{
  "model": "image diffusion model",
  "widths": [64, 128, 256, 256],
  "residual_init": "zero_last",
  "optimizer": "soap",
  "beta2": 0.95,
  "beta1": 0.95,
  "shampoo_beta": 0.95,
  "eps": 1e-08,
  "adaptive_grad_clip": 0.02,
  "steps": 5300,
  "batch_size": 64,
  "epochs": 1.7,
  "lr_schedule": "cosine",
  "warmup_steps": 150,
  "weight_decay": 0.5
}
Rows from block 6 of a small image diffusion model, named by matrix and row number. Rows with one number belong to one channel. Each number is 50 + 15 x the weight over its row's rms, rounded and kept within 0 to 99. All counts start at 0.
After each channel's rows are labels from the 100 images, of 14976 (inputs lightly noised), where the channel reaches its highest value: "top examples" is what is common among them. Only what is clearly more common there than usual is listed. The data: microscope photos of single blood and bone marrow cells. In brackets: how many of the 100.
# convs0: first 3x3 conv (model.enc.2.0.convs.0.weight, 256x256x3x3, each kernel summed), inputs 43-85
# convs1: second 3x3 conv (model.enc.2.0.convs.1.weight, 256x256x3x3, transposed, each kernel summed), outputs 43-85

convs0.133:40 61 52 25 55 56 41 42 56 44 40 20 64 77 48 39 42 48 43 56 36 19 55 48 41 78 24 72 36 68 63 41 53 57 51 25 59 55 69 37 39 63 64
convs1.133:51 49 70 50 39 52 72 49 72 50 37 47 63 77 89 40 41 46 60 31 60 50 50 66 42 39 66 40 30 69 61 23 58 32 50 38 27 47 30 64 41 45 22
top examples: cell type: blast (27)

convs0.51:66 36 12 29 44 45 65 38 47 47 35 36 64 58 32 57 69 44 45 48 55 42 54 32 33 33 34 32 33 73 51 62 47 61 66 44 42 52 50 50 38 51 32
convs1.51:22 55 66 63 34 50 42 28 36 52 42 76 59 64 43 66 45 41 37 64 31 76 42 73 46 42 42 59 83 40 52 26 31 47 87 60 67 72 41 49 64 64 17
top examples: cell type: lymphocyte (36)

convs0.248:38 36 85 75 64 30 59 44 56 69 48 47 44 46 71 48 48 58 44 47 20 36 75 66 33 40 35 41 47 48 53 62 53 47 61 56 47 29 65 47 18 47 44
convs1.248:57 89 21 35 29 34 70 27 54 40 57 41 49 49 36 34 39 56 47 68 29 63 52 50 19 76 47 69 73 66 65 66 41 50 36 41 80 69 69 78 53 50 60
top examples: cell type: lymphocyte (38)

convs0.134:71 35 70 80 26 44 49 70 52 21 48 74 52 13 54 48 77 32 52 33 49 40 51 61 54 46 28 60 44 73 56 48 44 64 73 28 76 36 42 47 23 40 91
convs1.134:53 57 40 53 39 48 50 59 62 52 64 66 59 72 44 29 70 39 50 45 44 71 42 34 90 38 76 59 62 26 37 42 28 34 75 53 57 66 77 52 78 48 71
top examples: smear: peripheral blood (40)

convs0.82:53 47 47 61 74 58 34 64 60 66 37 31 45 38 82 34 44 44 41 48 10 55 62 82 65 78 55 50 52 44 79 76 66 38 41 55 44 51 48 49 42 42 73
convs1.82:65 52 41 22 47 57 70 40 69 41 54 42 46 60 54 25 49 54 63 30 87 56 47 19 44 49 78 47 82 51 35 51 08 45 15 58 45 49 49 45 71 34 43
top examples: smear: peripheral blood (49); cell type: myeloblast (31)

convs0.126:62 75 32 56 56 57 69 89 45 45 63 56 65 56 59 33 49 70 52 59 34 87 37 38 55 54 63 46 33 33 30 31 46 45 76 47 55 49 62 48 45 58 44
convs1.126:42 44 76 67 55 65 60 41 45 69 52 73 30 40 32 44 39 55 53 35 50 40 27 79 76 16 41 37 45 47 84 60 39 26 28 68 51 48 38 55 37 50 73
top examples: cell type: erythroblast (35)

convs0.91:65 74 64 64 63 41 33 53 64 29 36 34 64 62 61 42 55 44 51 54 31 50 32 49 47 73 37 43 69 42 36 74 52 49 61 46 67 48 37 25 62 30 52
convs1.91:39 46 92 52 42 33 28 38 47 66 32 79 31 65 75 39 42 72 24 42 53 37 52 67 80 61 82 42 53 65 69 57 49 52 62 68 39 57 59 49 56 42 15
top examples: cell type: promyelocyte (31)

convs0.128:45 41 38 75 42 49 73 75 65 42 73 63 39 39 63 54 45 49 40 85 55 55 23 97 67 57 28 76 55 56 67 41 73 56 41 28 52 40 47 33 51 59 62
convs1.128:53 54 60 48 27 40 62 63 62 83 63 46 59 48 53 58 39 55 27 43 44 41 42 60 33 59 58 45 19 39 52 47 42 39 70 45 35 58 44 60 31 43 73
top examples: cell type: lymphocyte (42); smear: peripheral blood (37)

convs0.24:33 60 35 41 47 44 46 31 67 29 73 11 52 42 65 40 41 57 46 59 63 57 42 28 35 72 35 55 67 39 53 48 68 58 43 36 30 58 27 49 18 39 36
convs1.24:63 45 53 54 38 51 42 66 62 53 23 60 53 31 65 21 41 59 54 36 39 44 41 45 49 42 16 47 64 59 57 52 27 40 38 47 28 54 74 60 49 39 56
top examples: cell type: proerythroblast (26); cell type: promyelocyte (25)

convs0.54:74 45 54 53 55 55 59 35 43 69 36 50 54 36 25 61 60 58 86 61 90 40 39 62 70 64 51 55 29 69 23 66 36 87 45 53 38 39 42 59 68 55 50
convs1.54:49 92 23 46 52 63 59 56 44 68 69 54 43 61 58 50 60 64 36 56 32 58 74 42 49 45 54 41 39 42 64 46 55 36 83 59 67 38 50 55 51 75 45
top examples: cell type: erythroblast (33)

convs0.9:63 47 70 86 51 43 34 68 47 65 04 30 54 43 71 76 60 49 55 56 51 59 56 57 57 72 45 58 77 34 28 41 36 49 73 22 47 46 48 62 69 64 88
convs1.9:43 38 90 62 38 50 47 33 48 47 51 86 32 81 64 42 47 49 26 36 37 57 56 77 49 53 41 46 60 49 34 66 19 50 62 53 56 48 31 76 58 54 51
top examples: cell type: plasma cell (26)

convs0.214:60 64 25 46 46 61 59 69 42 47 99 68 58 54 68 52 52 61 74 60 45 69 38 44 83 55 85 80 43 68 36 46 51 61 46 22 59 35 57 58 32 29 34
convs1.214:44 44 72 52 27 83 56 48 59 55 62 21 41 58 70 52 52 50 82 28 50 48 30 45 77 90 48 46 25 62 74 33 52 54 49 29 28 48 54 64 42 46 60
top examples: cell type: segmented neutrophil (61)

convs0.145:64 53 72 93 60 07 53 39 63 46 07 91 45 52 41 43 52 34 49 41 45 60 44 68 67 50 30 50 67 53 45 37 45 32 75 59 43 50 49 43 64 51 53
convs1.145:64 60 68 73 36 45 24 57 53 44 58 65 69 62 57 71 72 65 46 28 51 86 63 43 61 54 72 68 54 26 26 54 48 57 60 31 75 71 36 37 61 53 57
top examples: smear: peripheral blood (93); cell type: platelet (25)

convs0.46:36 43 36 56 62 43 44 37 39 76 45 22 39 34 50 36 36 32 46 51 25 51 85 72 29 60 24 33 57 81 99 47 11 37 38 70 43 45 44 68 57 50 61
convs1.46:54 71 56 24 39 53 35 69 51 51 82 52 38 64 41 43 22 57 68 53 18 34 41 61 35 43 60 50 10 21 00 38 68 58 51 60 44 38 42 42 13 73 50
top examples: cell type: erythroblast (40)

convs0.244:41 53 54 93 70 52 56 44 43 71 61 42 56 49 40 40 42 47 33 41 46 52 37 47 26 14 39 62 53 67 38 86 52 52 61 46 26 46 41 42 55 46 32
convs1.244:50 43 62 64 45 39 47 37 47 62 46 53 33 55 61 66 72 43 66 25 60 49 37 54 39 47 56 53 31 55 29 16 27 25 57 13 23 59 32 47 73 67 18
top examples: cell type: artefact (25)

convs0.0:55 35 65 56 78 12 67 64 42 48 52 16 45 57 49 37 61 43 50 30 43 68 61 35 42 62 95 42 56 49 52 77 48 52 29 71 44 39 53 46 64 43 54
convs1.0:26 45 56 49 37 89 25 51 69 35 79 48 62 64 55 40 34 30 73 45 84 57 40 51 52 64 36 38 40 33 51 40 46 71 44 32 51 38 48 36 40 55 20
top examples: smear: peripheral blood (88)

convs0.234:28 39 52 45 44 44 39 37 49 72 51 64 57 41 49 48 55 52 33 48 99 53 51 43 47 47 46 64 58 72 37 33 55 57 27 51 42 35 74 29 47 60 53
convs1.234:62 59 86 71 67 28 39 39 49 35 50 38 76 69 48 59 44 42 89 47 37 39 46 33 62 40 60 43 36 71 44 51 63 32 52 62 44 30 50 61 60 44 30
top examples: smear: peripheral blood (45)

convs0.150:33 50 58 93 50 53 55 45 56 77 57 51 63 53 37 61 43 45 79 53 68 49 65 32 52 58 20 50 38 27 18 63 49 43 80 43 47 57 61 34 64 36 47
convs1.150:37 65 28 65 46 53 39 49 52 58 39 71 46 67 55 32 63 76 45 70 14 68 38 28 43 46 53 49 50 57 42 47 44 45 68 40 67 63 39 30 48 58 54
top examples: smear: peripheral blood (93)

convs0.240:40 46 36 65 70 54 54 26 35 59 21 72 37 40 48 48 48 54 31 49 60 60 34 85 65 38 68 31 53 62 50 37 63 60 63 62 31 01 67 53 52 51 42
convs1.240:73 42 59 64 52 43 56 49 50 36 63 44 49 62 34 72 65 54 35 26 56 40 32 48 37 06 36 46 33 72 49 38 78 49 39 58 09 16 36 33 46 61 40
top examples: smear: peripheral blood (37)

convs0.78:62 66 45 55 56 45 76 76 60 52 35 49 81 63 94 57 69 56 74 55 48 53 59 30 57 53 08 32 41 66 33 61 46 40 33 42 55 38 42 39 70 55 44
convs1.78:60 52 75 64 42 39 23 51 59 41 40 66 57 29 35 51 69 56 36 51 60 43 40 69 57 49 64 53 58 44 76 52 15 57 55 64 46 67 47 27 48 57 65
top examples: cell type: erythroblast (32); cell type: plasma cell (31)

convs0.197:19 44 48 41 31 29 64 48 45 63 73 39 46 45 40 50 49 67 56 57 20 51 62 04 47 41 45 68 55 29 14 68 43 46 48 52 42 51 60 61 13 82 37
convs1.197:57 56 22 64 76 82 46 67 68 86 77 29 65 27 66 50 31 69 28 55 52 63 51 93 38 61 45 50 45 60 65 31 37 50 59 29 59 64 46 48 53 57 89
top examples: cell type: plasma cell (26)

convs0.64:15 45 81 36 66 49 57 56 32 39 73 58 55 57 55 37 63 54 70 32 54 25 50 36 23 47 17 65 71 28 35 32 49 40 45 26 37 71 51 57 45 51 31
convs1.64:43 52 39 61 26 48 27 49 72 69 14 58 68 45 55 48 56 47 64 44 46 48 80 62 69 74 74 35 58 41 52 75 43 70 67 33 39 63 25 44 48 56 63
top examples: smear: peripheral blood (72)

convs0.203:30 52 45 36 38 07 57 54 26 56 67 76 49 44 41 65 60 46 57 56 04 54 49 65 23 22 66 43 43 50 40 45 47 42 53 47 33 69 55 46 40 48 42
convs1.203:68 51 22 17 53 65 52 70 40 55 74 10 49 64 58 46 35 57 52 72 68 40 57 44 46 33 40 51 42 56 30 32 63 50 60 55 34 52 52 73 52 75 55
top examples: smear: peripheral blood (43)

convs0.72:37 41 60 30 47 50 54 54 90 55 57 49 51 53 63 47 63 86 54 40 27 65 36 24 99 50 47 49 83 54 33 35 43 61 53 57 67 38 54 30 35 36 38
convs1.72:31 62 39 64 41 53 37 55 47 00 33 40 27 47 43 45 42 63 48 43 46 41 67 52 54 43 23 46 40 41 59 39 64 44 06 23 39 29 44 34 44 43 65
top examples: smear: peripheral blood (39)

convs0.27:42 57 57 61 42 60 48 53 60 66 45 77 60 15 52 47 62 56 54 61 46 68 26 40 77 14 44 46 36 38 20 64 50 40 49 54 52 48 47 45 47 67 69
convs1.27:46 64 62 50 26 52 65 82 26 57 72 46 45 55 39 48 38 74 37 37 38 36 61 66 38 19 29 54 43 57 74 57 47 50 44 42 44 38 47 25 40 25 66
top examples: cell type: segmented neutrophil (78)

convs0.63:55 33 63 70 62 40 19 73 45 35 54 35 58 39 57 47 29 35 28 40 21 39 56 63 38 73 40 45 43 57 46 43 74 53 49 62 58 35 39 53 43 73 52
convs1.63:34 46 37 69 53 43 63 50 43 76 65 52 49 52 65 62 40 41 47 53 68 76 56 54 37 71 26 45 48 19 78 31 38 49 52 66 51 54 45 38 46 49 46
top examples: smear: peripheral blood (54); cell type: segmented neutrophil (52)