Rows from block 9 of a small image diffusion model, named by matrix and row number. Rows with one number belong to one channel. Each number is 500 + 50 x the weight over its row's rms, rounded and kept within 0 to 999. All counts start at 0. Numbers have three digits each.
After each channel's rows are labels from the 100 images, of 14976 (inputs lightly noised), where the channel reaches its highest value: "responds to" is what is common among them. Only what is clearly more common there than usual is listed. The data: microscope photos of single blood and bone marrow cells. In brackets: how many of the 100, against the usual share in percent.
# convs0: first 3x3 conv (model.mid.0.convs.0.weight, 256x256x3x3, each kernel summed), inputs 0-85
# convs1: second 3x3 conv (model.mid.0.convs.1.weight, 256x256x3x3, transposed, each kernel summed), outputs 0-85

convs0.164:401489493525527487471468474496553605506558460569519448475468506486442603441517490630449572441559632426481443453559515544638529464571490530492503538451548471511475460449498485472561616540462526399471534410483489468584471492487513511477537608518527497526477518
convs1.164:426471544613422459452519514453501451455536378481537535486483588505490435505475549445513374512439519467527539499536462432488455569441507575490544569524521481515492553461489468440493441500534592465427453516535443549489463488622413468469456455546493397415495460
responds to: cell type: artefact (28 vs 9.8)

convs0.198:426538521496482545500511467529535427504434539590503550566537499527442528505528501503455444497487528490523543488597524497485429539484493522507452531511369537525542533496499479477566438449545511533525441504445550547436539503516463504463508515562526496503563526
convs1.198:569536480463535498532511585530505490512514607318533479475491412479539415604645532433526494492495510527460484457546520462486607491467547411514437458538492562506459457579567511536455587502449502557490509550456439447553522485438606520481520479453463550560495582
responds to: cell type: erythroblast (36 vs 14.3)

convs0.169:509459530539520501499519557525426473477453393483513503543463496513624517573491488385549427533524461516544529579460511480492480513456598498528502519474404499551508444538513483494479462572469445553546582483424560490427518475518426534519596476524463447537398486
convs1.169:528605422456513528534538412397647466461446542473439521499598508431436497541445526485416503525472590548457503552548542560475525484484412550459439436495570577455453479451503469441498529507565513470522417469526493501479504517469614428451489486418406504396558585
responds to: cell type: lymphocyte (34 vs 15.3)

convs0.90:354516504563575452542518420559419519498588585519526503515515489409445540472599516520430544512558444508495467493438473517497507523468516503518544499538500546531528524499558522500555497422431574482556501490527467446532470502540418492459441575489543449492580528
convs1.90:491442441504447508500521478493484519512441424546530492518503528521595438432424515469555552466521533526424479419392476518511500479566479511514444528440514487527523590445476550462462489533504615453463391513528487557500443508561566566472485472534535452531468467
responds to: smear: peripheral blood (58 vs 16.2); cell type: erythroblast (37 vs 14.3)

convs0.94:591407476508477534537474573470442532451419494536480498459534499518597510602428477401520520559494510496575458538603509509468491493496505474487493500511437466515486509557473494495488461501559438573546392527551540453604555490501437478539457468517472506470467498
convs1.94:437467533503505472431492508509520502504516460497414452486579542502514503624507500477520445440503476504432519488465464551529579457502429461470510524448399539492633530558510517472525442497538534411473557447426560445437484529482537496442526542473451569534403478
responds to: cell type: lymphocyte (42 vs 15.3)

convs0.134:399517481551447478531514479481550528536588531546483562560466504492491509440476524547512505441574443566397459466396493442597419526548502423482463482489476475479496475441501509564521487522490520481503331500527453495623514507464464439488447487507535543462531524
convs1.134:471443560564490437555537487482490486441452394543500449610489548458561456487549574535495559472524544460583471472444489468508556503451466496510484482421545501503503545521490561471464487505482545439495453518496545464504445590548519611490504508571539548517565464
responds to: cell type: segmented neutrophil (61 vs 20)

convs0.62:512498460554498448458532416468581456517483489434485504505522468569514445497515480505568450497577511461600443389530505518481572480504403519509441440505497599528566509552441525454558507578507462561508574470475597460540430546513518413527571462480443437467487566
convs1.62:610509405474451543517516566532470580414516532470485578550458457471478527465480397467394479503463514549457498547422532460499480436383508473395439417445525517473449407536516408565443460524494584541500513562443497520426518426448593519419536431446410502519499437
responds to: cell type: erythroblast (54 vs 14.3)

convs0.239:487472467493473492493483571551464534499497423525502453521615487540432542507499455414449502458426509518534435553556449461388579433482464518454491507487484552632473534486474411519477459516402502555490541438420624473485509494461377452536583498516483453474475587
convs1.239:589539452427558461576512451455493465646576555455538440430539347466576415531537476543451531518446445430420490473612511520472489450528454424530418462409526490424496452540477471504530471500470511505492503537481479530516498495416521459511489452462490496483434432
responds to: smear: peripheral blood (43 vs 16.2)

convs0.227:587488497531491553462537465486459497570509499513535511560527502529652432504488484472425525427534437432507452504464548536515577515496581411504460461508536481535476474575486529549484470497567536494443504537522577488550362517503548463487481459479444516467472490
convs1.227:479488594490496459446462499514507482413562466580479444518537525439459522467552479531533492587560593592606532516523471436497463474478510577558576489513464523533516507475499554400496469526480468453518532466521417426451579482515447529486522496499410503477575556
responds to: cell type: promyelocyte (28 vs 6.4)

convs0.215:403501549582544481490424504488534400481492488486543552554481589495562578450468499552419509602536465520470531488418446448479505495527551499514550550518459537531548521391511487445530542521455448469481461483501501472475468514473507508544426526598464562515495487
convs1.215:504451489465488509449531524504402598566489444613547483477507495470490485462621535488483415480483416387438504523459447528523563529468519430575515529464507507493412565512471521476538507557500483515540532525528486497567529432519408572498516470480523503553481574
responds to: cell type: platelet (26 vs 1.1)

convs0.104:455514565491510550544484513525517475496457453458529510498328519590516480379527546514460553465499423501514414557528411524387509545536573519526522525552494437471483548488507531526421527383476419457367489483507440482473532533516511537493464424443548433531564493
convs1.104:527435446527453560558532565497517490507536508475519494512535444444446445488499560508596475500552533534482504459487478502454456491505508558426420566547418467567480495495463534474461550454426526536546518400522425584461542511493398427440474523495480609516441377
responds to: cell type: artefact (25 vs 9.8)

convs0.243:429453502568432441531459419524472546483524495521528487473537519431507502446556464480470480429538462464505468513502428514526507531469519531517509492536421475453443484463506501509537384479468562445572496543508471524489490503501476526492516489521506482504538426
convs1.243:536506604470484578474596546547605523552488465534530526451467561527441517489545590474475568497491523475455457423471477541500496485533501477524451491504595477526514476456505477435492437460472500573517448450509509608544460586548495499489475570473454462462496497
responds to: smear: peripheral blood (54 vs 16.2)

convs0.28:465515478484426532471552461424467518504522499527519471545418523500417575469456487448445494425437556470439453509501546562516511482629514473469457496487503516491529495482499523423584647428433527445498547477483422489503559485458439507549499427554539513527471515
convs1.28:592460413519411424563451552439481386506537526432511532507433548483480443513460499525620479503520542467534524514528509422520503446398468586514447478522529406448476532530500489519483522561522543550514481418559444531471439486484471460513505572484530571384508478
responds to: cell type: artefact (30 vs 9.8)

convs0.173:493459498495464446476445493554495502547505513465490509511494540654354469547445622520453498509466487553475460465508388525559506488577476486487503473484492475470516521389519476521483597386572490436465468575526486481387494551555473482494460533394516521501490471
convs1.173:431506457509444549560410468514472476531467427466554524513396535510549546465554581542564525432484516573483607490482538512537491604453532480492548559485532409469510485469569411391430496416494575600542505521592528499554473557548381531494499491688580503534525485
responds to: cell type: erythroblast (42 vs 14.3)

convs0.32:526485521442523561489475502477434471470496390528531434475526484438586564483472471466464465469515443442460430550575455562390362470466506542521570506516457500542446500492493500527448547540436438386486534526424475476485533482536500514493601569514461540544523529
convs1.32:444444514555572467481513478559566397553434523522558559466529504539409471609470529466514505560448493500478503476484453504492499505591487469473468576508525376491564505530438402509495490517559436556458435471519517443478470516580512488469524506482478431582440460
responds to: smear: peripheral blood (40 vs 16.2)

convs0.143:559569530541512573495502589542440475502581510537508452575427516613461519458497485545398524480588448566511443495413505526582472498511551418524473483464494425564474508489521474476552589551432574402433510556506452481510539499471547475515584508480509453554504533
convs1.143:451468494392542507511468509541588498469515529491438566503456569476428463440662443472585433523518530430543540531526457450452514535500498512561454470614525459529539550452515443483504551443558466524558403526585468563529422545582425562460384491479482549462454439
responds to: cell type: artefact (28 vs 9.8)

convs0.24:400438525530489602465551476491494522489540479511522475530396556540509541484457498397462503501458499584571591462474485523538414492484535550470498486493427502505469472508525511534494556495360503384556536551492478471520546479481603533475495532565452494549512572
convs1.24:425529552579504455561429393505498448518431462540567460439557494517422601512510462618503541490432512514488480475618496538439450498640445518481465652571506487513571515474494478554555487514576386526498528434437480553473424490438417576527498487478477556580496376
responds to: cell type: promyelocyte (31 vs 6.4)

convs0.0:407432510528498452566531470500491501461547537523536467507463497528416485579518504622513485476488523425483531438491452537504523497434407454515492472493507542484543518455461482501468688469494498592484511413501533518537434498498471525573516462548497445517481472
convs1.0:625503463394515514559520524516537518526481612430491514538504424467553519477480465309490468519479532480502470509540593480447514445528476475510412403451513565512527534587523498537457534482502553506494511530412531528486562395476597431430458547469511548560469411
responds to: cell type: segmented neutrophil (44 vs 20)

convs0.79:445426516593590547528477383459547552459547424475516443483422566515543556494499475332490584446456337466549488526552398495482448456482565472526461483518500530529498521431508504539560446525392531420493406492516565513489557482406504492479525491452524475530571432
convs1.79:600533439446528520450506478542520477573490604352513469456617435498487465558456426512507484533528573483513492449504520544451564437484421509457552427496518573471423506543465452525483422513532518493542483516387496452530475522510549417488542509456441505495491596
responds to: cell type: lymphocyte (35 vs 15.3)

convs0.96:535514476525519474483582484474534471508422467501540512527614499589560431491518527508440434536472503482465515436462610490511575489616471387540574453467559480550505483462473493531438568459497492518434604560472577563454462551510527454516526450517415485470496464
convs1.96:521435544432515553423501569468521544568582532425468369468447458423596508540511492465590492467525559470513459515516511515501455438471569475537470459495455499502419551592426502434572430545529490499512564484518458443526499446424483415450599507522475519544474489
responds to: cell type: erythroblast (44 vs 14.3)

convs0.23:524466522509446542485492530550617614537513563543520454508488527544465447377463519624473548541451487564569475451535563505551514473536452544465515486506527451529441509428444514441537501542434503481475524470488413496557454438482459500522453538496571475502460498
convs1.23:528504528460506520553440647562490418557481512515485506525358532473455516563519451388492508515506430480487562484508417431523406507522532525628612513527468452465470491420554537549444592406550514478454475509518449585529609595561489479483435501489560559516493501
responds to: cell type: artefact (30 vs 9.8)

convs0.219:390488507484494452507402501476431478501486624532541494511432492437548544490417533417509518534501610440458469485453354448422456505410527493525529515531509430438523522509469521486566444469434454492435381532501487477516506529479467482486558519534506549489529501
convs1.219:527505447506428436523515370528534574497512506488365490474538522515465401490495511447510484453488486499420459491512517467486585466498461420466441512481436474479493436420503593517555460498564568491417425507447496502642491480469525545553461438428504420419532562
responds to: smear: peripheral blood (57 vs 16.2)

convs0.58:435438529528370530544435438460457456519599470530486532443577497474458494538409494393559389465477480457471455475505515469512545494557458523566530476503464494513543481420507485444542451582426495463463425476562503492384489499523391543492584542531529448481477499
convs1.58:459521414522643481507573450510490458436393618483473442523490575498519444496443518488478564501508523587420535477498537499449445546495462544449556569513577519489462507519427565510481509498468474526528395569423497497505486470490542528479445517505506463452539505
responds to: smear: peripheral blood (50 vs 16.2)

convs0.131:524503522472571467554532485512522434508475471561503479573459499538359479377480524647366497551530502485469503393428466466484512509555526576480497508527560485409517526447491512446455424525519489446477417487458415509542493551488569501520474541490516496519468454
convs1.131:486476502485356514521455612509573558485449483459484550540475479426498515492541524489513484526576545597477471570443555417536530589407537468476509491448512590546452439466442550516448581437432493460374447534599467515523498485479471522534510511489593410528518482
responds to: cell type: artefact (25 vs 9.8)

convs0.161:513494515467407542432474482493554521505519458554474589511506459502439508568539503507431475542447549529506548480484495471503510514516551433464431494529549537434484497514468517451544454413535468513480442573441402536486483519510562479518483492504502485520608502
convs1.161:443544545488536494537490494499438455435529589494515506542467520529581516379505506484568510530498489473496446531506517416589519349443609532528510504461485521537479483540506542528482549584425567453490456447471465500573438395405471477510564452547464498576429507
responds to: smear: peripheral blood (40 vs 16.2)

convs0.166:502438493467564514503486439485555435498545524537490515504520500410426537451420513537415513489489427536501521509565495406512469493539561515514505459463505513531466466485506487444483596481467558382419387463509544464598533452464488495493528522539555526502446579
convs1.166:366490596583414473468461460530490490494519410496544454501514509539430521529549610510466529446491472513504484425519451512507514522532410526632579598533510504437536602441547496495522443477623524545462360564488497525456420518555474613552454544465539559504511502
responds to: cell type: artefact (26 vs 9.8)

convs0.8:572472547557560530542586487557475558473500478528516499501422539498503578459495487454405530411456600472518561428447431523431466513543510480480532492518459536428473515507524515508419513490512526460501460485462459580453509495527425485449545540495505467514480411
convs1.8:476503502455535456588412439450602534443577453512519519476484541455533508444436459505479499508432469603531460568550505503489541538522466568548544419472509545534484582463520558502480477528419546480515463495589513417542433589436489519487411551479527500499590546
responds to: smear: peripheral blood (57 vs 16.2)

convs0.93:426491489520450496494552487479442490520414419459491473529483512500466460272510511495393535444528430523515493449405387515455512496507501539492478497502468422491526500471517506483483554506448496463438446501527410483432461522507496508508430520480500487502462457
convs1.93:470509452486523586571566569591464499420522482515495614584498547516476479463591485432469452455473537458566599498480566427527403503381575478525446559523579456440482589529544456491466468450542449530524419457452487500487567550616538497445481579457506484442440583
responds to: cell type: artefact (32 vs 9.8)

convs0.37:425504502503578424522414437501568472505543521465476449523506488396469504433542542446439520480489477453429481493523381496493519501482507571488542461575527475450503490453512505496550465470424542410485468438506537574517488463496498498455441521539507456467517508
convs1.37:412466475508449540508483503560487520509465479445451585486493473520515422530468528603472511515488493530566505554446446516483534532509441488514496449571397495531556408462443563510493504454552503534587488508489464474584504545558477496512530533530520506488501410
responds to: smear: peripheral blood (36 vs 16.2)

convs0.208:478545499484479512438446488515426515506489467493529546482440545472500533427503492542460542464533524539456535451430471450523505543468533485489454507511423412452501517512495469543486450490407585422460445462505402481522401478505494505451396488549507499500518475
convs1.208:410429518526480485517566469483558520464528425563537473478523627548484518489503529481520450529399499495493519528500463502491484479520465498496513542486535399495547544391520500397525465457495545440523408458606429492507477616567446554548435459413511371435435423
responds to: smear: peripheral blood (36 vs 16.2)

convs0.26:583499503505605518513423408450460539481512561499528535521653461397420572571388514570447503493504436477409516557548460483470445506478545566511495539512474558484533491465533528478469457531469459474534542491489571469492479491491484486505536510497466508517464517
convs1.26:427481508444485471491472390550477449490459404539441484545524532543506447517562463504468524487482492508529528440429434499559505555552394405471559537463501540495514488389484466519476450494594472451543408501469490560490547431547462515507505439478471457495575486
responds to: cell type: erythroblast (33 vs 14.3)

convs0.226:384562531534579520517440347478570445520540527458501481518448517563414467447519509584521401533516528480429461451423452508633434501472507525527505495521501476418548507427514507492487555457484472418513469429504475467474495479539531505421419567509521475531504502
convs1.226:494541507475393413555529538578497562429498494514426545516534470427515523431577492471469542565445440502478540515514522488465455479449525447534528485430521457542456468502487507498577469484490491547507462479589498543536494509562404492412534477532564436600516517
responds to: cell type: erythroblast (67 vs 14.3)

convs0.234:381564502508573483460503436484520573523576480545503467517583538549501489412416485509368469508505383548451530481486391569565468518526539498520503482525549553549516470380525497534516470436450535375546449508492400483555461522521465514560385484481497490532601468
convs1.234:581466465464457452522475505518554392469464510600482577564463473415534493516514414469487508471436619451503452487462472534513514521572515539475462519506532443498480447468411532470507520584367476554454486540539486509528467448524478537560530559594472512570433572
responds to: cell type: segmented neutrophil (45 vs 20)

convs0.168:407476509501523495494489444511485407472484567467523451504556501561395541435591566499439490500507488446499526487575409551565412491550453462493494479505544385537533517503468481451571488458622519492527450484468549475455446506512496496507430510494484524509607515
convs1.168:509457505558427524542476536456419520467521518496420525527516407502566418519503497565513534488553557521582469488498455494598515520394565498555456513454455484484510526533465563456509540508465574473476558535589452415582466498518513494507537519514513532508511495
responds to: cell type: segmented neutrophil (51 vs 20)

convs0.76:542492435491456463546646500477464515466413443489526457476487514557537499541538424497566570524489421451529494507588578475528503468423422452462486473538521592687512508525424436533498509526467466479529500401424496528495519508457541464517539392469401457481506533
convs1.76:642549439437557522499608537531562595474531590418478543509516411535526515545504458485490431522500554459513480513515551513508544437507490453490440415445511567497454469587469474511489530538473455571505558516428563420512491478441599462448550482470432515497459540
responds to: cell type: erythroblast (63 vs 14.3)

convs0.16:511511488437607545451430541463499438520510417464509540533485472505411548684513466414478400548500460459476526479571480534549462489459519534508517505507477437512516500494504535439541620524455456407579547496477511488550504518503532514470528573493499522554602514
convs1.16:527496460506507521553553403467563387460390530547446553506535529509553518401422509574542501457432476546554546552377533498509466510466532488461518433481492508410515450562412458516442422530611544454498403521561505523494511477471518472473456504518483423476455509
responds to: cell type: blast (28 vs 6.1)

convs0.88:522477497493453412469489559512549495488414481471475533551607483531501498470569442521495515485561604540500489471434616444498577539464545479480487430470534512538498451596430467554460538498535460442487498593413596483429504512500536457497530524514482456469512522
convs1.88:460453555514562577470597465501441569498567479490590434422526588531448456552542641571490464521542511477438524473544549548541458465534542567577450529536515403489503552516528616491593410568580498499483487448579487532527514501461434569504486468494392526484485531
responds to: cell type: promyelocyte (30 vs 6.4)

convs0.222:560490444526480504547495516559531471505408491465452450518508478456559407373532508578482622442523593466458476558550575454540577476477556446476548498533569389595529483550453460510486575519534611566505400537484554477429515433477520434484610458524473518474528560
convs1.222:512494510491494517541435485466472500487606517520477533542503520564399605637603562584492452509563523445504562543492408537555420427582457597523562442535469531485485557504566512463550489473532481460538597404556460479517420535521496562476482502532444566450465449
responds to: smear: peripheral blood (53 vs 16.2)

convs0.120:522548535545522516537480515564556417545480486496471531507524509556419536446556518504496599528477530532481500466539434503489490495491509440537516488521455543477517502487506512472519478506483649490526459403523479539492512478571377525498567567456520435468516530
convs1.120:449580485560531495512516525423413468482553468431603537446432498431506454445493440540546581447552483527436504452457502489454462599463443531531479621525611453425425530366468479572447481477517483465512442467496444603576506587574469529502402568478564493431533508
responds to: smear: peripheral blood (38 vs 16.2)

convs0.199:482484513525520525554449472478510430511505538521507490535475488466428500335447510466496554511544494518490459403437362507593464495578494498550453508501481477456505538431520494462485529492408510527451439524461514448443407488519519513495427546510553515488536486
convs1.199:413580574487491484467478450500505440457448522530406557504507575507496498509535543456361557471476506629584523473465542455420535520494440601554588532393550502482531510445507527508580470485533534499554452510454505495619529523533514533474471562488544469478465538
responds to: cell type: segmented neutrophil (43 vs 20)

convs0.4:450475459502537443452538533514514494442515574478501490535599436549461448579556488540524459548545485444514509584477646508553527480581483458510483421493586530545537475450454451537503615545582484569511577536468520496519579516504582445492511487487445443480513486
convs1.4:542487453511612540563553528558454496588521504395558371461512474529572397557484471484566554436429514480468525468609537463491488416511528463508376463587516516492468474600484507467536515433521430483475423490447584482495426513477430456522503455520428541498571558
responds to: cell type: erythroblast (54 vs 14.3)